config = dict(
    model='self-supervised audio encoder (BEST-RQ)',
    dataset='short read English sentences (LibriTTS-R)',
    train_examples=26041,
    n_mels=64,
    hop_length=160,
    input='log_mel',
    win_length=512,
    codebook_size=1024,
    mask_prob=0.05,
    arch='transformer',
    norm='layernorm',
    norm_position='pre',
    activation='swiglu',
    mlp_ratio=3,
    head_dim=32,
    fused_qkv=False,
    bias='all',
    qk_norm=False,
    layer_scale_init=0.01,
    parallel_block=False,
    inner_norm=False,
    moe='top_k',
    num_experts=32,
    moe_every=2,
    expert_mlp_ratio=0.5,
    experts_per_token=1,
    shared_expert=True,
    subsampling=4,
    layers=14,
    width=256,
    positions='relative_bias',
    residual_init='scaled_by_depth',
    optimizer='soap',
    beta2=0.99,
    lr=0.0018,
    beta1=0.9,
    shampoo_beta=0.95,
    eps=1e-08,
    precondition_frequency=50,
    max_precond_dim=1536,
    one_sided=False,
    adamw_lr_other_params=0.0011,
    grad_clip=5.0,
    cautious_weight_decay=True,
    steps=6600,
    batch_size=128,
    epochs=32.4,
    lr_schedule='step',
    warmup_steps=660,
    weight_decay=0.1,
    adamw_weight_decay_other_params=0.05,
)
Rows from block 7 of a small self-supervised audio encoder (BEST-RQ), named by matrix and row number. Rows with one number within an expert belong to one neuron, the router's apart. Each number is 500 + 40 x the weight over its row's rms, rounded and kept within 0 to 999. All counts start at 0. Numbers have three digits each.
After each expert's rows are labels from the 100 clips, of 14976, where the router gives the expert most weight on average: "top examples" is what is common among them. Only what is clearly more common there than usual is listed. The data: short read English sentences (LibriTTS-R).
# router: router (model.blocks.7.mlp.router.weight, 32x256, trained with AdamW), inputs 0-127
# gate: expert gate (model.blocks.7.mlp.gate, 32x128x256), inputs 0-127
# up: expert up (model.blocks.7.mlp.up, 32x128x256), inputs 0-127
# down: expert down (model.blocks.7.mlp.down, 32x256x128, transposed), outputs 0-127

# expert 24
router.24:558498528528444514565519470468539522551514556440515388498424519609484455487495502492556499516522459462546522523503536539528472472565486506499451427495514485479515437505458545503551529519502454529506409471515523503498504560421487542494470508541544460522600530509498541559527502514556631494501456484540540478531518612473482554492523506537512531585533518531482518549505426526493591502517
gate.0:440500445544507512459561564538475515588472523479499496521544550534498497506464422459498434499441502522436525532545512474566523471421473487622455564565507487502459476518532510522527558470460518476478478487525436533505468497516483557491579553491494593470495452473481430542471521501471535434500496531485500557457559440493505504539530509563437514594578528502594496434503511424460484498510
up.0:475500465530548520410600527471469481604443480515476498511534514528527508534414464518487499503443473472453481528533517503523515432477414494586486533548503462504488443531535548504555563449437504494462518479525462527490459495542458514492530577515500567456523448521504516515491502494477490437545499510472496603492540447510486511520573482496444501548531528490648494412498476454473494512509
down.0:496522531505541432548537516485543537444483489453504433523479544486569466488516564487470499503572557489451537508467420472533508480501524582555531466505498475560468485499458490555500449458489463403425523583489579416439498453478492540467539515615456487488529460510509482522469569497535510535473513391483502470477532460440485514515529479464421496443464461540552507397514494515459514449491
top examples: voice: male

# expert 7
router.7:551488482539486543595419434503520538498518532510550539510435514487453571475497523492495520498504508459543547546522548561473509440499516489462516484532531484543486437522470566478540573545501535522498446463385474520520554550438435570555516470536482495549539563493438532506578474486510549519551491462482506451567510531575488548458525451529494578517510494487493447541511484537512587496549
gate.0:477489503577594500455539500420548474562475476587468518530525480530502515480543460514484499563525535515491492495521474516559534439500538406539498483462392527507523559546488556443502511468484435481439566531544516517513494450518491528462479473544476529559537422507470549522575486498563507520454499470477468581472476460504447475520483513549493433518550505506475450526481469483539489582490
up.0:515478515492469505460529510481521578462503500451464523406630553453462542464455505507456447449546563462474477476417531527531531512440556519516479501451489481553495522517523463547535488441477471478600446525458487475588539546500502510492465450561494515501493451563498480526501399470480530476440474531480569556535496603493489563519565460491497548449541454468484494491504466462466544553472
down.0:495524526525532485467499472465490527502502439520420533481549439454548565493466538499603483511595533537461426455519550494512512508466498511479511485586460491530469420466485535499492502461521518485487521484472430512492519545537461486448518475503489566539483502444456531492481530491521563478496483491543580606512484535482488466526430486474571377491541528524400446507446539493577454454567
top examples: voice: male

# expert 21
router.21:497515521492426493561448453521554471504518430460516489513467468505450538468545498552560495523495494484540475553567501473484487479454538496490535427509492519559540440502449512538547540576561487485516455482450511479503529599480485507490454495539517457556628535511437530505514514490517536542435480517511513458519476539419451485473558454499530557554492480552421479507489526512488573525514
gate.0:507534579520429479493459478472469442462480430475478512495476634541477512461517522570476413492524502465520429578494581415515577450527565476494523443478488529511494503389507483513506486511512492541467472482484588445559491468525493580489480534469523483523454441477513512588508426484579443512428534502546501480518472530458553471473476506493461537528555493562479543537548525539474475495508
up.0:558513452459549525456550566547434551469544491493470545445550433503570549483520480497564480462543499515491521345551464484558543446458465540476469514484543408445482579515510442495511505548453480516521501480526445532471494511497546429536522427470468515447509535471475484447547565547488585436498528468527454452500445475498485483499558478553509451518439543449492453510540503509482567557462
down.0:506502498502504505439555498520507518441430492508473475516508509476467448511469505508473522498537518506570536463508481481490487518501559439455406494587488521468447511494565538497531484541468548476552530480470495516511408535519551529538480456418484490522566477498523500452458524424476541479543526433451467525529445520493550595520565460556549492467568468517529515556510498477455477455496
top examples: voice: male

# expert 14
router.14:466487547436487445472485555400544491541497451524497436570509476443461525481551494503543486468441448504516421623502474527510494521457461490558505482489460496512514522503503502516502543483478500467544480455502484529524535485567494488481556501520604459592474503479453517474497534513489559464462425516487493556468459524507467400492508523535517417483614482554516472478507498515435447488526
gate.0:511553499480488567479521437493529422478446488490544502429551469505511469498516536449471466495480450558401427534442477494517512523451457484484456514522602535478532476511556459504472529495511508524460474496501448495455496510453469557489425442391465462458496500433510575534501473514508482546438502525512497463524483492529567525550439495537555475452456479501536465529464472456495477520457
up.0:522492501529504453465492551472448504546515481541433481579488569516485464451487512526561481498478533484562565498488524503528475535528514599498505577560422445465454530481474465492526463475488531536518501547521525485590431507526563508492538526544455494537475498520514399489487505472511517432540573472425492499480542525503462488466497473472440559534517440542464591470521494529499575511501
down.0:573508533520442510511538489415581519430457451485497468477499489541504472462564574504517450556496509474568524498491552502506476517511529536481503488474518483497511501486487451458502522504501408499482505507511479471464425510545520464514498518472499532443474590457547446481523488506535550484489505561420531579446502434538555571483509524484445447502517501531481491556495561436441541537522
top examples: voice: male

# expert 4
router.4:561493520502449507564512450486549513587441549474528449470479551498453502459509470540539469570506545452549456573557516534444518446534521431464495495501536490556534426530498535479556589548487441532512473506415505514484576488481473488462424492534513532450646566532477552469499572493524596481497485512544538476535498548508471529431510472509532549551538516531494510516489458497473560480510
gate.0:457536478475486423502490448542441486526448567538500481470517624502494572509445431466559481511474501449521533513567522497423487550454492554571432498528511501496490508506516526447503499502492477511483420618460526519532527501552508494545494488496556515573463477471506398519470487543470543510443525536469492439476505479455469497504446473519466540514481459538516572441496443541506471447525
up.0:373483524506527477493477474555483454599457478535499450519495594522522516468495470527582538455509508433492522532572541495476478476500506524524421516545423554513514488509447616482479493551498486533473513600485514446497569568553499509563500478533524479458457520491443465469498526557474488530547590564513539497447494482459564415514534517504515545614470456541471581531499487511522461444524
down.0:523505504544515510495500493551522490452449527499517473543535566514551463485468521518556520495543474431486499542489449497554482470486482474461507469528379514416559482441463436446507444497492471484572551490530488444526461500504527536569552485575547451520494507514582569447528529594500536539579515548487472572496443474453445473564457471524493468519475601550493495520446548518476598592469
top examples: voice: female

# expert 15
router.15:504585465515497484443475418466484471507542457459501562395461511542463475496531563455507471500482534523514488442498425524492489542524486479531567472491476527457512544443574485483507497407440536404501468480500548516493483434630460499486567519519532535596483493504475472499503462476482533569451543501606492527476470466502540515475478531487451456464459491463455486533478538521542426510464
gate.0:498562522428548587445564467500487477599513503499491425546465604564519487478493418458514486537554424554448527441468518444453497500465479460458427532458539558453500461511530426496498529449548465556534480505481474437423469482519509457496514523484502553462476504477548475544453497572496516478499434522507449436462494494461516526507544504554550498505523476519426522488431494527513415477518
up.0:473465464525463401542494520489527508380494527514464551455532426436521521516467480548499490479433522479543463508518473556538521566556529578554554514469487498549504518575477510492466509580527542482457526523494547516573518465461492566496418481525506486524539510518427499473501473393491492512457536545522536579557532480532476499547436496500463488522456498482516501495533525468507588506425
down.0:471431577462516540480479540520407447617479446505520501532453548500486548484479592500480531463524530495545537414530482510505543538563507533417439489494491503539470488474612473482477485422575472489494530558553540506527427469546495516494547546484508463516491484503523473480488520497553462454504475543518467394466468515474469420531474581492434570470514498529521466501530502460512444493549
top examples: voice: female

# expert 26
router.26:530523491489447522602481455497498497497524495526495468423458442456504511431481486493540529529474521471576495556534530530456545512445526471482582471488535515530473446529508493513484557591556502513528455509440478482534522572476476546518470447527558443512526503522479551499570523501490583448502464481503548487545500624487474519469508485540462593525605524553484491536519521468460562565524
gate.0:532512473491478542469548591586506522543436601549441535563476537466516542525543519491461577471551462495505548503459523496418489511520526548487471532488488522518491475524552484520541597484468554513438450526511505506455474529631525493465542502515556460451493517444510520576540492469513486422485548503488558466502480456521554458392488519541497590559463445486495442463413480450460519478515
up.0:472454496527519479551451474413543517511509410504546504439595476503470497471372475500474436472513530540492589458472464538503461490489508435531528485424502469529514521515504577480432445539501462507548526456494520513518494458466541498520463502483468480473483487550509484437474451512529537526604422496521486488554554503516477502548466462456518447423515479505525608497562528531510414562509
down.0:441539515501507643559569544543423504459535492488478513495532510480527520520578542535515510487476456507485494538455470508482446484596463526488487424523483559503543526457509559415517408509495585470526522544474494409497485516540524458502516451486555513478484494484501531486478482537432569411474464493537483503467460509487492461537514539515565534525527437516502477501538576551504475475476
top examples: the word "is"

# expert 22
router.22:472514524461507520491489514520529538449461379442482440478628514533446433473517533447498428505480477507476458536468513514427509466530475510488481459525528512497480531481506534503529499479465516472499468477526474448479511446466489542483445433474508413470533507495523480548512464463612413500487515493517469462505498544518513449505503554380460474499558522470493488466483656512464435475485
gate.0:442455486548514490492459481484481576500501514424456480477523518501554532546553437499564524440452477551526564506477551501539453462567496446445497475546494531473455455503497537504469514529484548546441468533476441519462496544535500503577552558481494434495471518480578464509480427468536455465559544504513486507496538445426536498591464519492479498491472439471502502460453538524492479455503
up.0:511485468540556457560494514502473515489457465485480518524516547482540507480569472498509516511443540552420519482478481527501519423527516479475487470504509519541473456450486460539462517539472529521490484505468404503476561520502530492553552477534453492493520535464528530514501524493453461436567479483471462556489571464502487460565465477491536550528505461537510474477471504497541471442475
down.0:459494497544401511549470506524496508538505425483539513415508564492467475530538523461530514496555497536504440537540535448543555431459487578472541511502523469530554458498487451556493554529511437511455540483506508517500512490500475499443430452530433582534483542522494446498484543529488481440355452538580488482537535458547506540446461539545540523559470501538520530506531513517537509447483
top examples: voice: female

# expert 27
router.27:538473484517432536556483438475556474568528519507506454529483553494479551476489457548518470565535484452504484583552576548453500488550493502518476469558532521537473461521461521515490539620507452503541492468404556523532549525466474528479447549542518508528542500546421559485499526544513545621444468468534528496535490613508458509501550445559528554524458518518440532576489497476444502543506
gate.0:487505522547466539492474531502469528520501459523552471489542435400505460466534531478432542424493486475419507538439544459480535489536466449443581535467460470467472558528491541553540460514520545561457493538509482494491504588469531494477526451524516536492462472492492461568420496496523516566496554521496463504517486513494510442482555420478548519449556625500489461499515549555563443500500
up.0:495488532455518600424552474565458483541461550451563503509516522559565611485542479484479457497560561500516572453503415477513497505474498514480428482609527507472494496516507441473524457491526477506478546559561498500452537507523505487481448507414479596482451448489523464430497488533498519526424516505527477539458523455468502460478471511562463459453471533442511592481447529536517428463445
down.0:522470465517534477516574504437478501533459522484495525471474470482501536435460524582538552420496584430495567447502508442457508508461465587480542523486526471543418515536437535545527459499603496519522436422477496567472441515466469527474500566476518444533446518479488483493497467412488561534465537548540491501472543499427544511447519509544541519471516518503490544456474460574500485387513
top examples: voice: male

# expert 13
router.13:518500512480523596578481467484552503475488485497551472455509514464510455431505516504483609533501496478538456636514509570452515480627521489520462464485543485540544485539478514462527563487546499488453451439440463543544544467459479564517372514474560480576595459603490507558543509499538576515541495483498508543575470516541484504476481479483553557533578512492451505512449464515428601469488
gate.0:456524483545462535478431476475449494508457461530420492440548478509538526436502548530466520445497527532528507472497518461449488552447505513472520617405567536450485456444438527456552474485451555545595475435553476551534503541480483474607436448491487425541472595502497529514471465546495451503512493575505495449584471551519526500464453482486550543517474501491499503511480523427450522548464
up.0:519494500510545546564531487472511540621569449567511533506528466480519487501566472467500491525562525481479475557489490458495556483549488461478468541516524426502567451451494518434564456539463505497438526574483499546500551501567505470506493516540532469429516475440473520502523487471518506479486464566452483514478463502478529521457484461444530556467417483444489441523526560507530488458512
down.0:530575486501570471510496502544488531538404561495513473480521510501505466511557488469477533534496544430487453489490477489467499466441517576485504516435587528461506471456493445472430464440516507458540516454455500540541494506515520488464490491502467428540490460482470580528482493462552502513418468568519572497495507536518515478491495490467460510460522479422433537477452437505399463531514
top examples: voice: female

# expert 5
router.5:548471500520502507555457432507470493487507467546514451468524457485436505495491502522538484547509514483502461546571555506475533432588471483524458443488542488539532497536488506523506562517469485478576440483460474458498531518565492466496466475542519495457543502525426556491526538533491614536517487499555534467530471568479494542474539474441498510528521496535429523482503423502517509536514
gate.0:493505507483525596492482568493509460488477440514510537510518519545526451528442508474480473538465543494542478488530549528453571539450513501510389538468469541529460552498551450474500433454476470418549496497468525503517466502499498492474486529573533486515514449436529468479532460583531484511463513503545528404520513578486451508471500526481476509520443420498523572442440472461488521502490
up.0:545488524497465540456527523464551454431515567446455513520411546517483431557556512506547440553525517499467530486514490547592535483527442540483552541536520419565488519475518570459521493481572561582518526497515486594515455520476521478570450501506429496546468544505458492609471494589575502476409556488473557492459477517534477487529510479444544457482529502476443481452525522551488470460487
down.0:527483501471572471533491500483461473522510474453494500506469531541418514454529489468527459497416497521504492477470510484513446525484540474507486423503400476604477512448475537459491485556483570523514460475533494489505431530531506510508556487473517452515570502551486525519507456519567487517524473521539512428487457477607500559448489472563583511521513520459503503546609460435464458459554
top examples: voice: female

# expert 17
router.17:534505513536483516589498473484475564499528473465544497483527547475478533454471498547543529523439483461543495553462539518476464449443514423443479414499520520594506452515488530485500534583477454514477483503393506479475534540445495487498489541522504508569627536526530539576512487526533591490483440471513480457579497604505506555559489452549524563530570471549475492515515467516447516493498
gate.0:489442461503529516516565618446515488544457588519465495512475436472496534468493472454471476493468499516474469502498456503549481549588495509500546539516446506539521455463565480491457558464457480462474499502505460449474466510488501503528538495463541491468455450482454474464474568539597525449525516444523497480539501575529434546557503486541452493469523641523490500497539543494569436533639
up.0:545458482503508503467576526451468507541440512451437501493462471451464483479447455503459500462491423517483480528543491511537443549577532545473495532461508471496493467489577412471452586517500445426513460518498430395500472486491480476573603446476569569433484490551504533490475600459503477448549454491494458518537497534457502471587495479479490449490525531519501556439531523482516454550589
down.0:552527568465466494498443519529516468477557515532537502564528428418507518541472506491480516406498483485460472440490501538455467483516486471487537524521453488560532481531524497539485452492485508484548474527480545553429516558456519518549502514462484453468445453421533515521454484457485437509508542530517496448523447488390542544517546492526471528560456478429490497492463520492512501519484
top examples: voice: female

# expert 28
router.28:518524495500467540483586504559518474486559452460488404497465529503447529468469482486562568497480495455548478572423486520441514495438477469443441464513579523549492447535462505464475484546540426511490428519383486505533501502526546445492422554562494523498571521513518528575512530511459548455459460474516517531526518575524492481519522501623495526564571547570499483504465439505448559499521
gate.0:470484432567513540474539525488537470418479509537508471495468445550505482545404468571527493509517516452435561587500495439409538482545536539486532540425481490462512520425447393471556496460491533492503457506551527555518494540501473541501427498563494514458458511524566507520455461483495507529462562464544559455536465519540555522539525502478477447517425530519448597475493488482539462505515
up.0:554456485474492489532512477533536591462488491521478511468547505581485519463424466492499466522483513465400536488465547479473579477497584471492489528501508514476482498500491406490498507466478487507439516485518587460561364509555476490461463479465468483578461554534481480556494497561524474481529586573464526478525469546542430536472440502567510507460534557524472543485526527510516488500486
down.0:607483495417514607501516495498526554533487475465495491557543549528539469569431453474463487502477511524526432514500472569595515556499536455462491570514471509513533507569460577545528463429466533565446537555540508545517479476515493555488522479514484477496543529496534466460527461511474507544485454599566530516527475443491537453500516494511462435524475526528419472433487438455445459507521
top examples: voice: male

# expert 2
router.2:538491486523462500516469470451510495547503523546503404485452504509427557458498419542555508555439482466549495531578549504482493514551529514518547442462554527589487455549532480494533553605490448530541463527503480502519484562471506491487493520540540545589556503480447542580500503541473592524520447457535480514552527551475472555578605457574466528566543511562444535511472569516522529523490
gate.0:516513562453493458554583483487497556474527495570457476463493554466488510500481561494554472510471524446492485546531573434480491467491536474510550468529495553507506505502522438499408518492471518426483455462502518498524468561535473514563548555541485539584476506485447464455518549517535492543512520489474470509522507520546476504572456450538538453555453479558575465502463521518478495356495
up.0:461469472556451526464451511517467458489475525434578497547494544517488465537536460518459511516509504548485516378437435523493443566514503546451486518493537442482486526467525556463619503493532544555468519546480465482487508454490505501437442437488488427438536481496530539552472464485455478442485510473474508489497483473489527417408539574486404553438563479473457485504524490551562485615500
down.0:508491516532502436483416523499523445608517456520557475549484423466444479431477481492514513493457502526525513543522445487479510502482492467433459518468521493521439477503463401501540499561451442490516503395495512619530515464491466554518467429502552482428462508568531490458516473558508466533497500562516433406483475517478504430483534548495496547556466476489466509512521478527460481585494
top examples: voice: male

# expert 8
router.8:450513444501482499492505462551406486456513499536490533496532483505595430545517515536445491443483511616473598458494531389471511561483525481525444595447491463482517532430470490508439443487452489515475479505554501475468479485470483438507564510484451461435507518481458508482455468517522421463497537549434463476485587441525498497488500508460521435384459515466510525461536474461459520456535
gate.0:475444496521558487471464507532453464510548532453543601339456515497392530626525538455513477526507503488463542530475452526523468508485459540517463472565467479496477485540491510488506450498470535436531516576491581481563449547461516520625456431540461541426513476518542472589467553496582515500509444504535502523463505524461517505511495518430464536500452494459520510525449563487472470516397
up.0:480559412492555514515537503526438500480512480547468481447516416493556535620518468406533556518517533539481536478513444489517529535425541520454546508475481542535559533519447420431412430556556460543512515548438452561437449537474489489437478475523532502505525442510481537466484499496505446511468577514531539498484514531484529462541459502541512496504527517551523524553509441504433549489487
down.0:482462501445467494464443469573481498513476508513490456480489438473484488473573507508527493565521558508559541448499496516524566510586477507472473501510511519510482475462459474463526512513447404463591557475459487477467519506410479515547496552461424482513477499398477473489485438571488477491418544496546403491466478437500439500581492529450516512530492419535489486493457486551523503436442
top examples: voice: male

# expert 23
router.23:532488499524501567552500442563538558549519488511519466496517545465471485538485525531553446557481526458582471520533557520498487441484513427516492455528543520492476444529540490487515597575505495578495462435443540470526557585463548529516450534512496519556567514532494524533518509519522574546467480453482521506527501565443504457459500487533537573568521532520467499522491530498519528558549
gate.0:493522521457500497533552537471539518546540589511492467550504479516474422485573507537525514498450506504536481487450443475540521456506478515505511456505487443493522535445529476574469438483470528470486475570459538497517418584536487483460513486638533442546528516474477497489554498455478491501499479487539491515456579468470454669454476505508520658494494580529474536486491499496471514445494
up.0:468545528453417491521566547457553497460473517498500479513502514548485422436401437489507489469505502565524500456514492471535532523537488518473537504560542461475472503492417474547443486504505543464551481545496561500560458473598529472500486516611489500525578555492522532474535506528504499447474531502477428473481499534479585602497461523495516514492563535559529541521440460539526475460528
down.0:563572528408545568557581485532537505530469534469461518512556465503477530608506512470466469430485557508458502455460574512537504482445538475524576550485487523574493487470482513505474549495488452518503523477499460539525557517454530479472536485542469439474555505513494486483495510498502421521511538530465457463496462478490559505534549469548501439409509454503509494518487527470541482493509
top examples: voice: female