config.toml
model = "self-supervised audio encoder (BEST-RQ)"
dataset = "short read English sentences (LibriTTS-R)"
train_examples = 26041
n_mels = 64
hop_length = 160
input = "log_mel"
win_length = 512
codebook_size = 1024
mask_prob = 0.05
arch = "transformer"
norm = "layernorm"
norm_position = "pre"
activation = "swiglu"
mlp_ratio = 3
head_dim = 32
fused_qkv = false
bias = "all"
qk_norm = false
layer_scale_init = 0.01
parallel_block = false
inner_norm = false
moe = "top_k"
num_experts = 32
moe_every = 2
expert_mlp_ratio = 0.5
experts_per_token = 1
shared_expert = true
subsampling = 4
layers = 14
width = 256
positions = "relative_bias"
residual_init = "scaled_by_depth"
optimizer = "soap"
beta2 = 0.99
lr = 0.0018
beta1 = 0.9
shampoo_beta = 0.95
eps = 1e-08
precondition_frequency = 50
max_precond_dim = 1536
one_sided = false
adamw_lr_other_params = 0.0011
grad_clip = 5.0
cautious_weight_decay = true
steps = 6600
batch_size = 128
epochs = 32.4
lr_schedule = "step"
warmup_steps = 660
weight_decay = 0.1
adamw_weight_decay_other_params = 0.05
Rows from block 6 of a small self-supervised audio encoder (BEST-RQ), named by matrix and row number. Rows with one number belong to one neuron. Each number is 500 + 40 x the weight over its row's rms, rounded and kept within 0 to 999. All counts start at 0. Numbers have three digits each. After the name is the row's rms in percent of the matrix's.
After each neuron's rows are labels from the 100 clips, of 14976, where the neuron reaches its largest size: "responds to" is what is common among them; "loudest" is the band of the loudest frequency at the time of the peak. Only what is clearly more common there than usual is listed. The data: short read English sentences (LibriTTS-R). In brackets: how many of the 100, against the usual share in percent.
# gate: MLP gate (model.blocks.6.mlp.gate.weight, 768x256), inputs 86-171
# fc1: MLP up (model.blocks.6.mlp.fc1.weight, 768x256), inputs 86-171
# fc2: MLP down (model.blocks.6.mlp.fc2.weight, 256x768, transposed), outputs 86-171

gate.247 096:473479424551564525468498516555454471452436470454448544556527453492517472493450539526530491580490496471503457542436488483508493603581497472474436438485498454514533568515525439489504470525523485535526516487464499501504460467483463439543530590458542503405427501
fc1.247 096:524469438421535453457502497538485498484527530508494449538472534468470489530451503480476512527568468492482510447517497502495477463521488484512525504480472478506576531526500494519459484543504481546476444485464439499496481514490522438482435492537462511476475460
fc2.247 094:562562510517571589546492437465406436505531460489505513551506464531510466560495488473554554515558501516410514454512522542489506481474445461504554527491485412568462550483482568462480522529491486515500474495494490432459462494551497445480513556496479463472481450
responds to: the word "you" (43 vs 14.9)
loudest: 250 to 500 Hz (31 vs 11.3)

gate.742 092:517572442484508464418523486463512470457537543486513576433453442451549448493578500524526508420530480438526529503517487512466481583480507538516490479455497515460451474504480485452508526475484513541430463550489435533483499519486506455488514457477462486545506489
fc1.742 082:484407439481459482457525471494425535490426430512477531533573508526432514453491510526450491516524531495505423480527519485463472473451455492447501497578453467528549521492438516522487595445520465443547498493556502455507510548521490545439610526499493536475497546
fc2.742 087:489545456483468478519539485502462514498474462507481453466507507545504477478506514534418453506521509527420522432475530434462482493457447519453486519474477497501439464539522455505434504494460454501417448560541492505503496552523559417487531479486415498525477513
responds to: the word "i" (54 vs 18.4)
loudest: 500 to 1000 Hz (32 vs 6.1)

gate.199 095:535513507503465513466552487468463585448575433489587460471569600572550492506486491482457458510542486497494458510542483549567508436511438481509514472569461542471426439425577490488541457521472491506483471483446489473569444474478479548509529557478457393484466542
fc1.199 093:510543488439540524535550539529518502554445543473476507525501354533498471375489522479427500553495522485490480507477484510487544517529492513544547472483560481534486521580546564503543481542509442494496514495566549510498471543490497449552495493485582508522427450
fc2.199 096:514476446444523457490464612546525547525481541495496526533518549436528558488488489483460454568479527445448434543541488580516559501522485467487471533537427488474506509506479496477544466460476456562517464526480548454487467477562460568545515459542507491567479474
responds to: voice: male (89 vs 46.2)
loudest: 250 to 500 Hz (31 vs 11.3)

gate.61 075:488493470365456446478479499443492453438579493471402480433477488544471484500557487433570457510451560484516455475523517537529486535559511483449450498541457457416515448531532486536446502500498478532529545437469456540576517531506487483500514511546448528547575446
fc1.61 076:545551555564483479557478532535503518519487532542510494552484580490540494449435479564540474481507522511451466493442520529505521440533485515496473451507527434584536565483505498541475471490592440468487511549590510520407462525497512463560453479446579514440514517
fc2.61 081:499461511540505531588516549474435535442518403482454515473493486465537473593546580553508520488523500454423539497486473499554496576470541443478533526560468492556464519510495481390463454583492490471515444526516516451494553508474520536372531469458505448503518483
responds to: the word "said" (33 vs 6.4)
loudest: 4000 to 8000 Hz (81 vs 4.1)

gate.618 097:534471521477545523483533618587528582555550565485530466526507440525457539495526480538481513467517435496494527424524507569519574473493501494547448467519449484574473514481530480498513474517492408433495498448509432522459506532599489477498544514476526620534508460
fc1.618 100:526516509560530493457520456471506543474481509457488556470409442489468461559500533520522504446485518517503513501490464435535450537536507496508541547433523532541525461432545470522492501520517435480547507448458463460529498520421507542437440537461460529479512460
fc2.618 103:481579518446598476473382525518566532537507582480518458574522425482612512523485562459560452504488497530447490551488505486538511559423448438535443500481463439474484468505510525487512452475498557478466499427458478462461452550453499477526471549524560485448490471
responds to: voice: male (84 vs 46.2); the word "you" (33 vs 14.9)
loudest: 250 to 500 Hz (41 vs 11.3)

gate.100 120:573465417564406475484489510526495506510473544477517450546506414489461475463547472446476456542562476424493479487505504509459467552493436482493513463611500578515456552456498520531489541573445519599521636492522513505477551453506497562525460540424522512492491550
fc1.100 117:418536538431487486440484520493436491446518522538452527510473437451465507551479505519582459541388505516541478503501498432516428466497532473514468506478563635524494457499466451507460440509516491508493474513525566461526512480521548532496576487468475424586472529
fc2.100 117:501453447545540492463496510425514456454445538535556511542473411467513456511443515556516484514484485539516531492494487463467495543518483532485498425553547429618575575401534501516517536542515496527500497523549549497437516474506421563433485484464465498514512478
responds to: the word "she" (27 vs 5.5)
loudest: 2000 to 4000 Hz (52 vs 1.8)

gate.64 112:488482510516539534477490560476514508498426535472529447448514524431477508493474438492386480550480456492437486496458480490482502547555464408538498521522482505502529561540477543532511523455615472489510510487490480459542462499529467510457498488510432588519487492
fc1.64 109:573528469473561559567437518496480427450439431483468592505497439486410522492509566580552490495527455491518535512550506495475479496467490517492488453429516532487491547476533483398489483520410462495520481559498532432491530474545527534555519514531503406465506465
fc2.64 110:545498551483521548518462453509503510517457476486477535486418446477505521501572486500500457509565454541597440512469495517472564540518496560517455509550481581545538570491462453573465520501488509489509548548478574519557466457550469471511447567489509453514436432
responds to: the word "said" (40 vs 6.4)
loudest: 4000 to 8000 Hz (41 vs 4.1)

gate.635 095:461498460514513567517571467551497516542458372508534527502521465430523489459489528506496487454510489544512523546469453541530428452535504508459437449557461478439563481529516536523472520497515504506521463511528572548481506479546596492493542516493530567524439525
fc1.635 095:612496440468516487514450460446510420446472557446558531455500497500456467529445428540467515548512471488506550480570491473535572567570497477466508482468489540543506511480503519476485532449605488464516518546507466446477434470535457496517520536529505443518518494
fc2.635 093:489472533484579526437517543512404517497509455497525485550543581556523473493465513482452541508425542523478540457492533505491495525498535521505555483464574464542500535502411537491498519444492538523381444554508501502502513496496473437437478504450499514520445486
responds to: voice: female (98 vs 53.8)
loudest: 250 to 500 Hz (84 vs 11.3)

gate.692 104:523537532529466557524508500491451433508460462469524474477523414591495495572428478439430524518477476466508503431509494566481491517487450539534532459490486433455541512490439497491475536492473480553475437452483565531588530548537572488523488558501479478497390403
fc1.692 102:531523526496477504472496499539524577525529477602467507522529488493476500501484536503579471511561465505477522441535489457479535593566487502428432448506505481494462507411497448513531496562499514472504506572492552521479515491531471491501465437452446457545500482
fc2.692 098:463445475490544520572572536502458523558494490507511512572498541563560520506490532444500514496507528503551512454545559495529542530506540477499460451461545515470501490448483548518502527537515529506566444478521572482526492504538528438485456558508503419408492505
responds to: the word "he" (33 vs 11.3)
loudest: 250 to 500 Hz (34 vs 11.3)

gate.41 116:518529504498492524460528473526521530450498449478553534507527520452476489405483479518559485459479518524532533496520567470505469472542485493447487602463463531463481477507480417507477533476559470501532504415509503477417516515505586539517477485527544571556585519
fc1.41 113:523556448521492484458428393492486493461528475502486505461504533470456485456499474454523456451492532509471569467501519482512440464561446544486478526558459498499550475541528496487476491532536579586513415494560472545472428552466554539469455509529518563462476528
fc2.41 103:458414417500474506565541568515462530502479514493476544459556572488524518534499535513413517474505429541471526420481519508542410508493466513473464509450470462460467527402470504530492495496476522522522424514445504489476513516475514471413521439539477581412509460
responds to: voice: female (88 vs 53.8)
loudest: 4000 to 8000 Hz (65 vs 4.1)

gate.187 088:521538490489529530514525443480498534471442461503556466476543495583467532488428488468502490518446614519468449565497499507478478520483502538448504460539531438471511474447451449548520538454535532458487522427513512506533454581410489536514558575442560582482512465
fc1.187 088:441479503496476518508493487555431552609538499508504528501535564518515470519492512517499427456528498492529549502440444485566503521489486482431533532479500556459549548463514444520472497523508523522575459534529469443460500462498481563467442502573506453453484482
fc2.187 092:499499480562503380542454508527525449493497439447481449526561511488477490422522495517438446535507607471515474423528578511484512521519457487489489510505587423533540531509567412510458525507455544412391492571518503543527460469511475594481508560461522501496524559
responds to: voice: female (97 vs 53.8)
loudest: 250 to 500 Hz (32 vs 11.3)

gate.596 102:461528412516434525490482431486484488474504484446512471442539517511509475414489534411552571472554477500492461470442510511457506552500478517461416469498482574488506474527546476629515466477544473550510472506533529501478462618507450483537537478508491543421479469
fc1.596 106:470531536536519487510487494485533585557499479503573538514520561425481446446519401561472535497531503498562575501506521480519468466455471494427469482461523547521586520504503477383542481575530542446485410481449562480451536424469475434421509604485465444493540476
fc2.596 106:494507465483524509542456524451509405476479490529488577492396524459483508402461470501486530532482491534555508553447492434569467506517449492514535473616500588534557467528508522479506509585590464563555502568504576541493543503568447497525454439481520509546527485
responds to: the word "said" (29 vs 6.4)
loudest: 4000 to 8000 Hz (83 vs 4.1)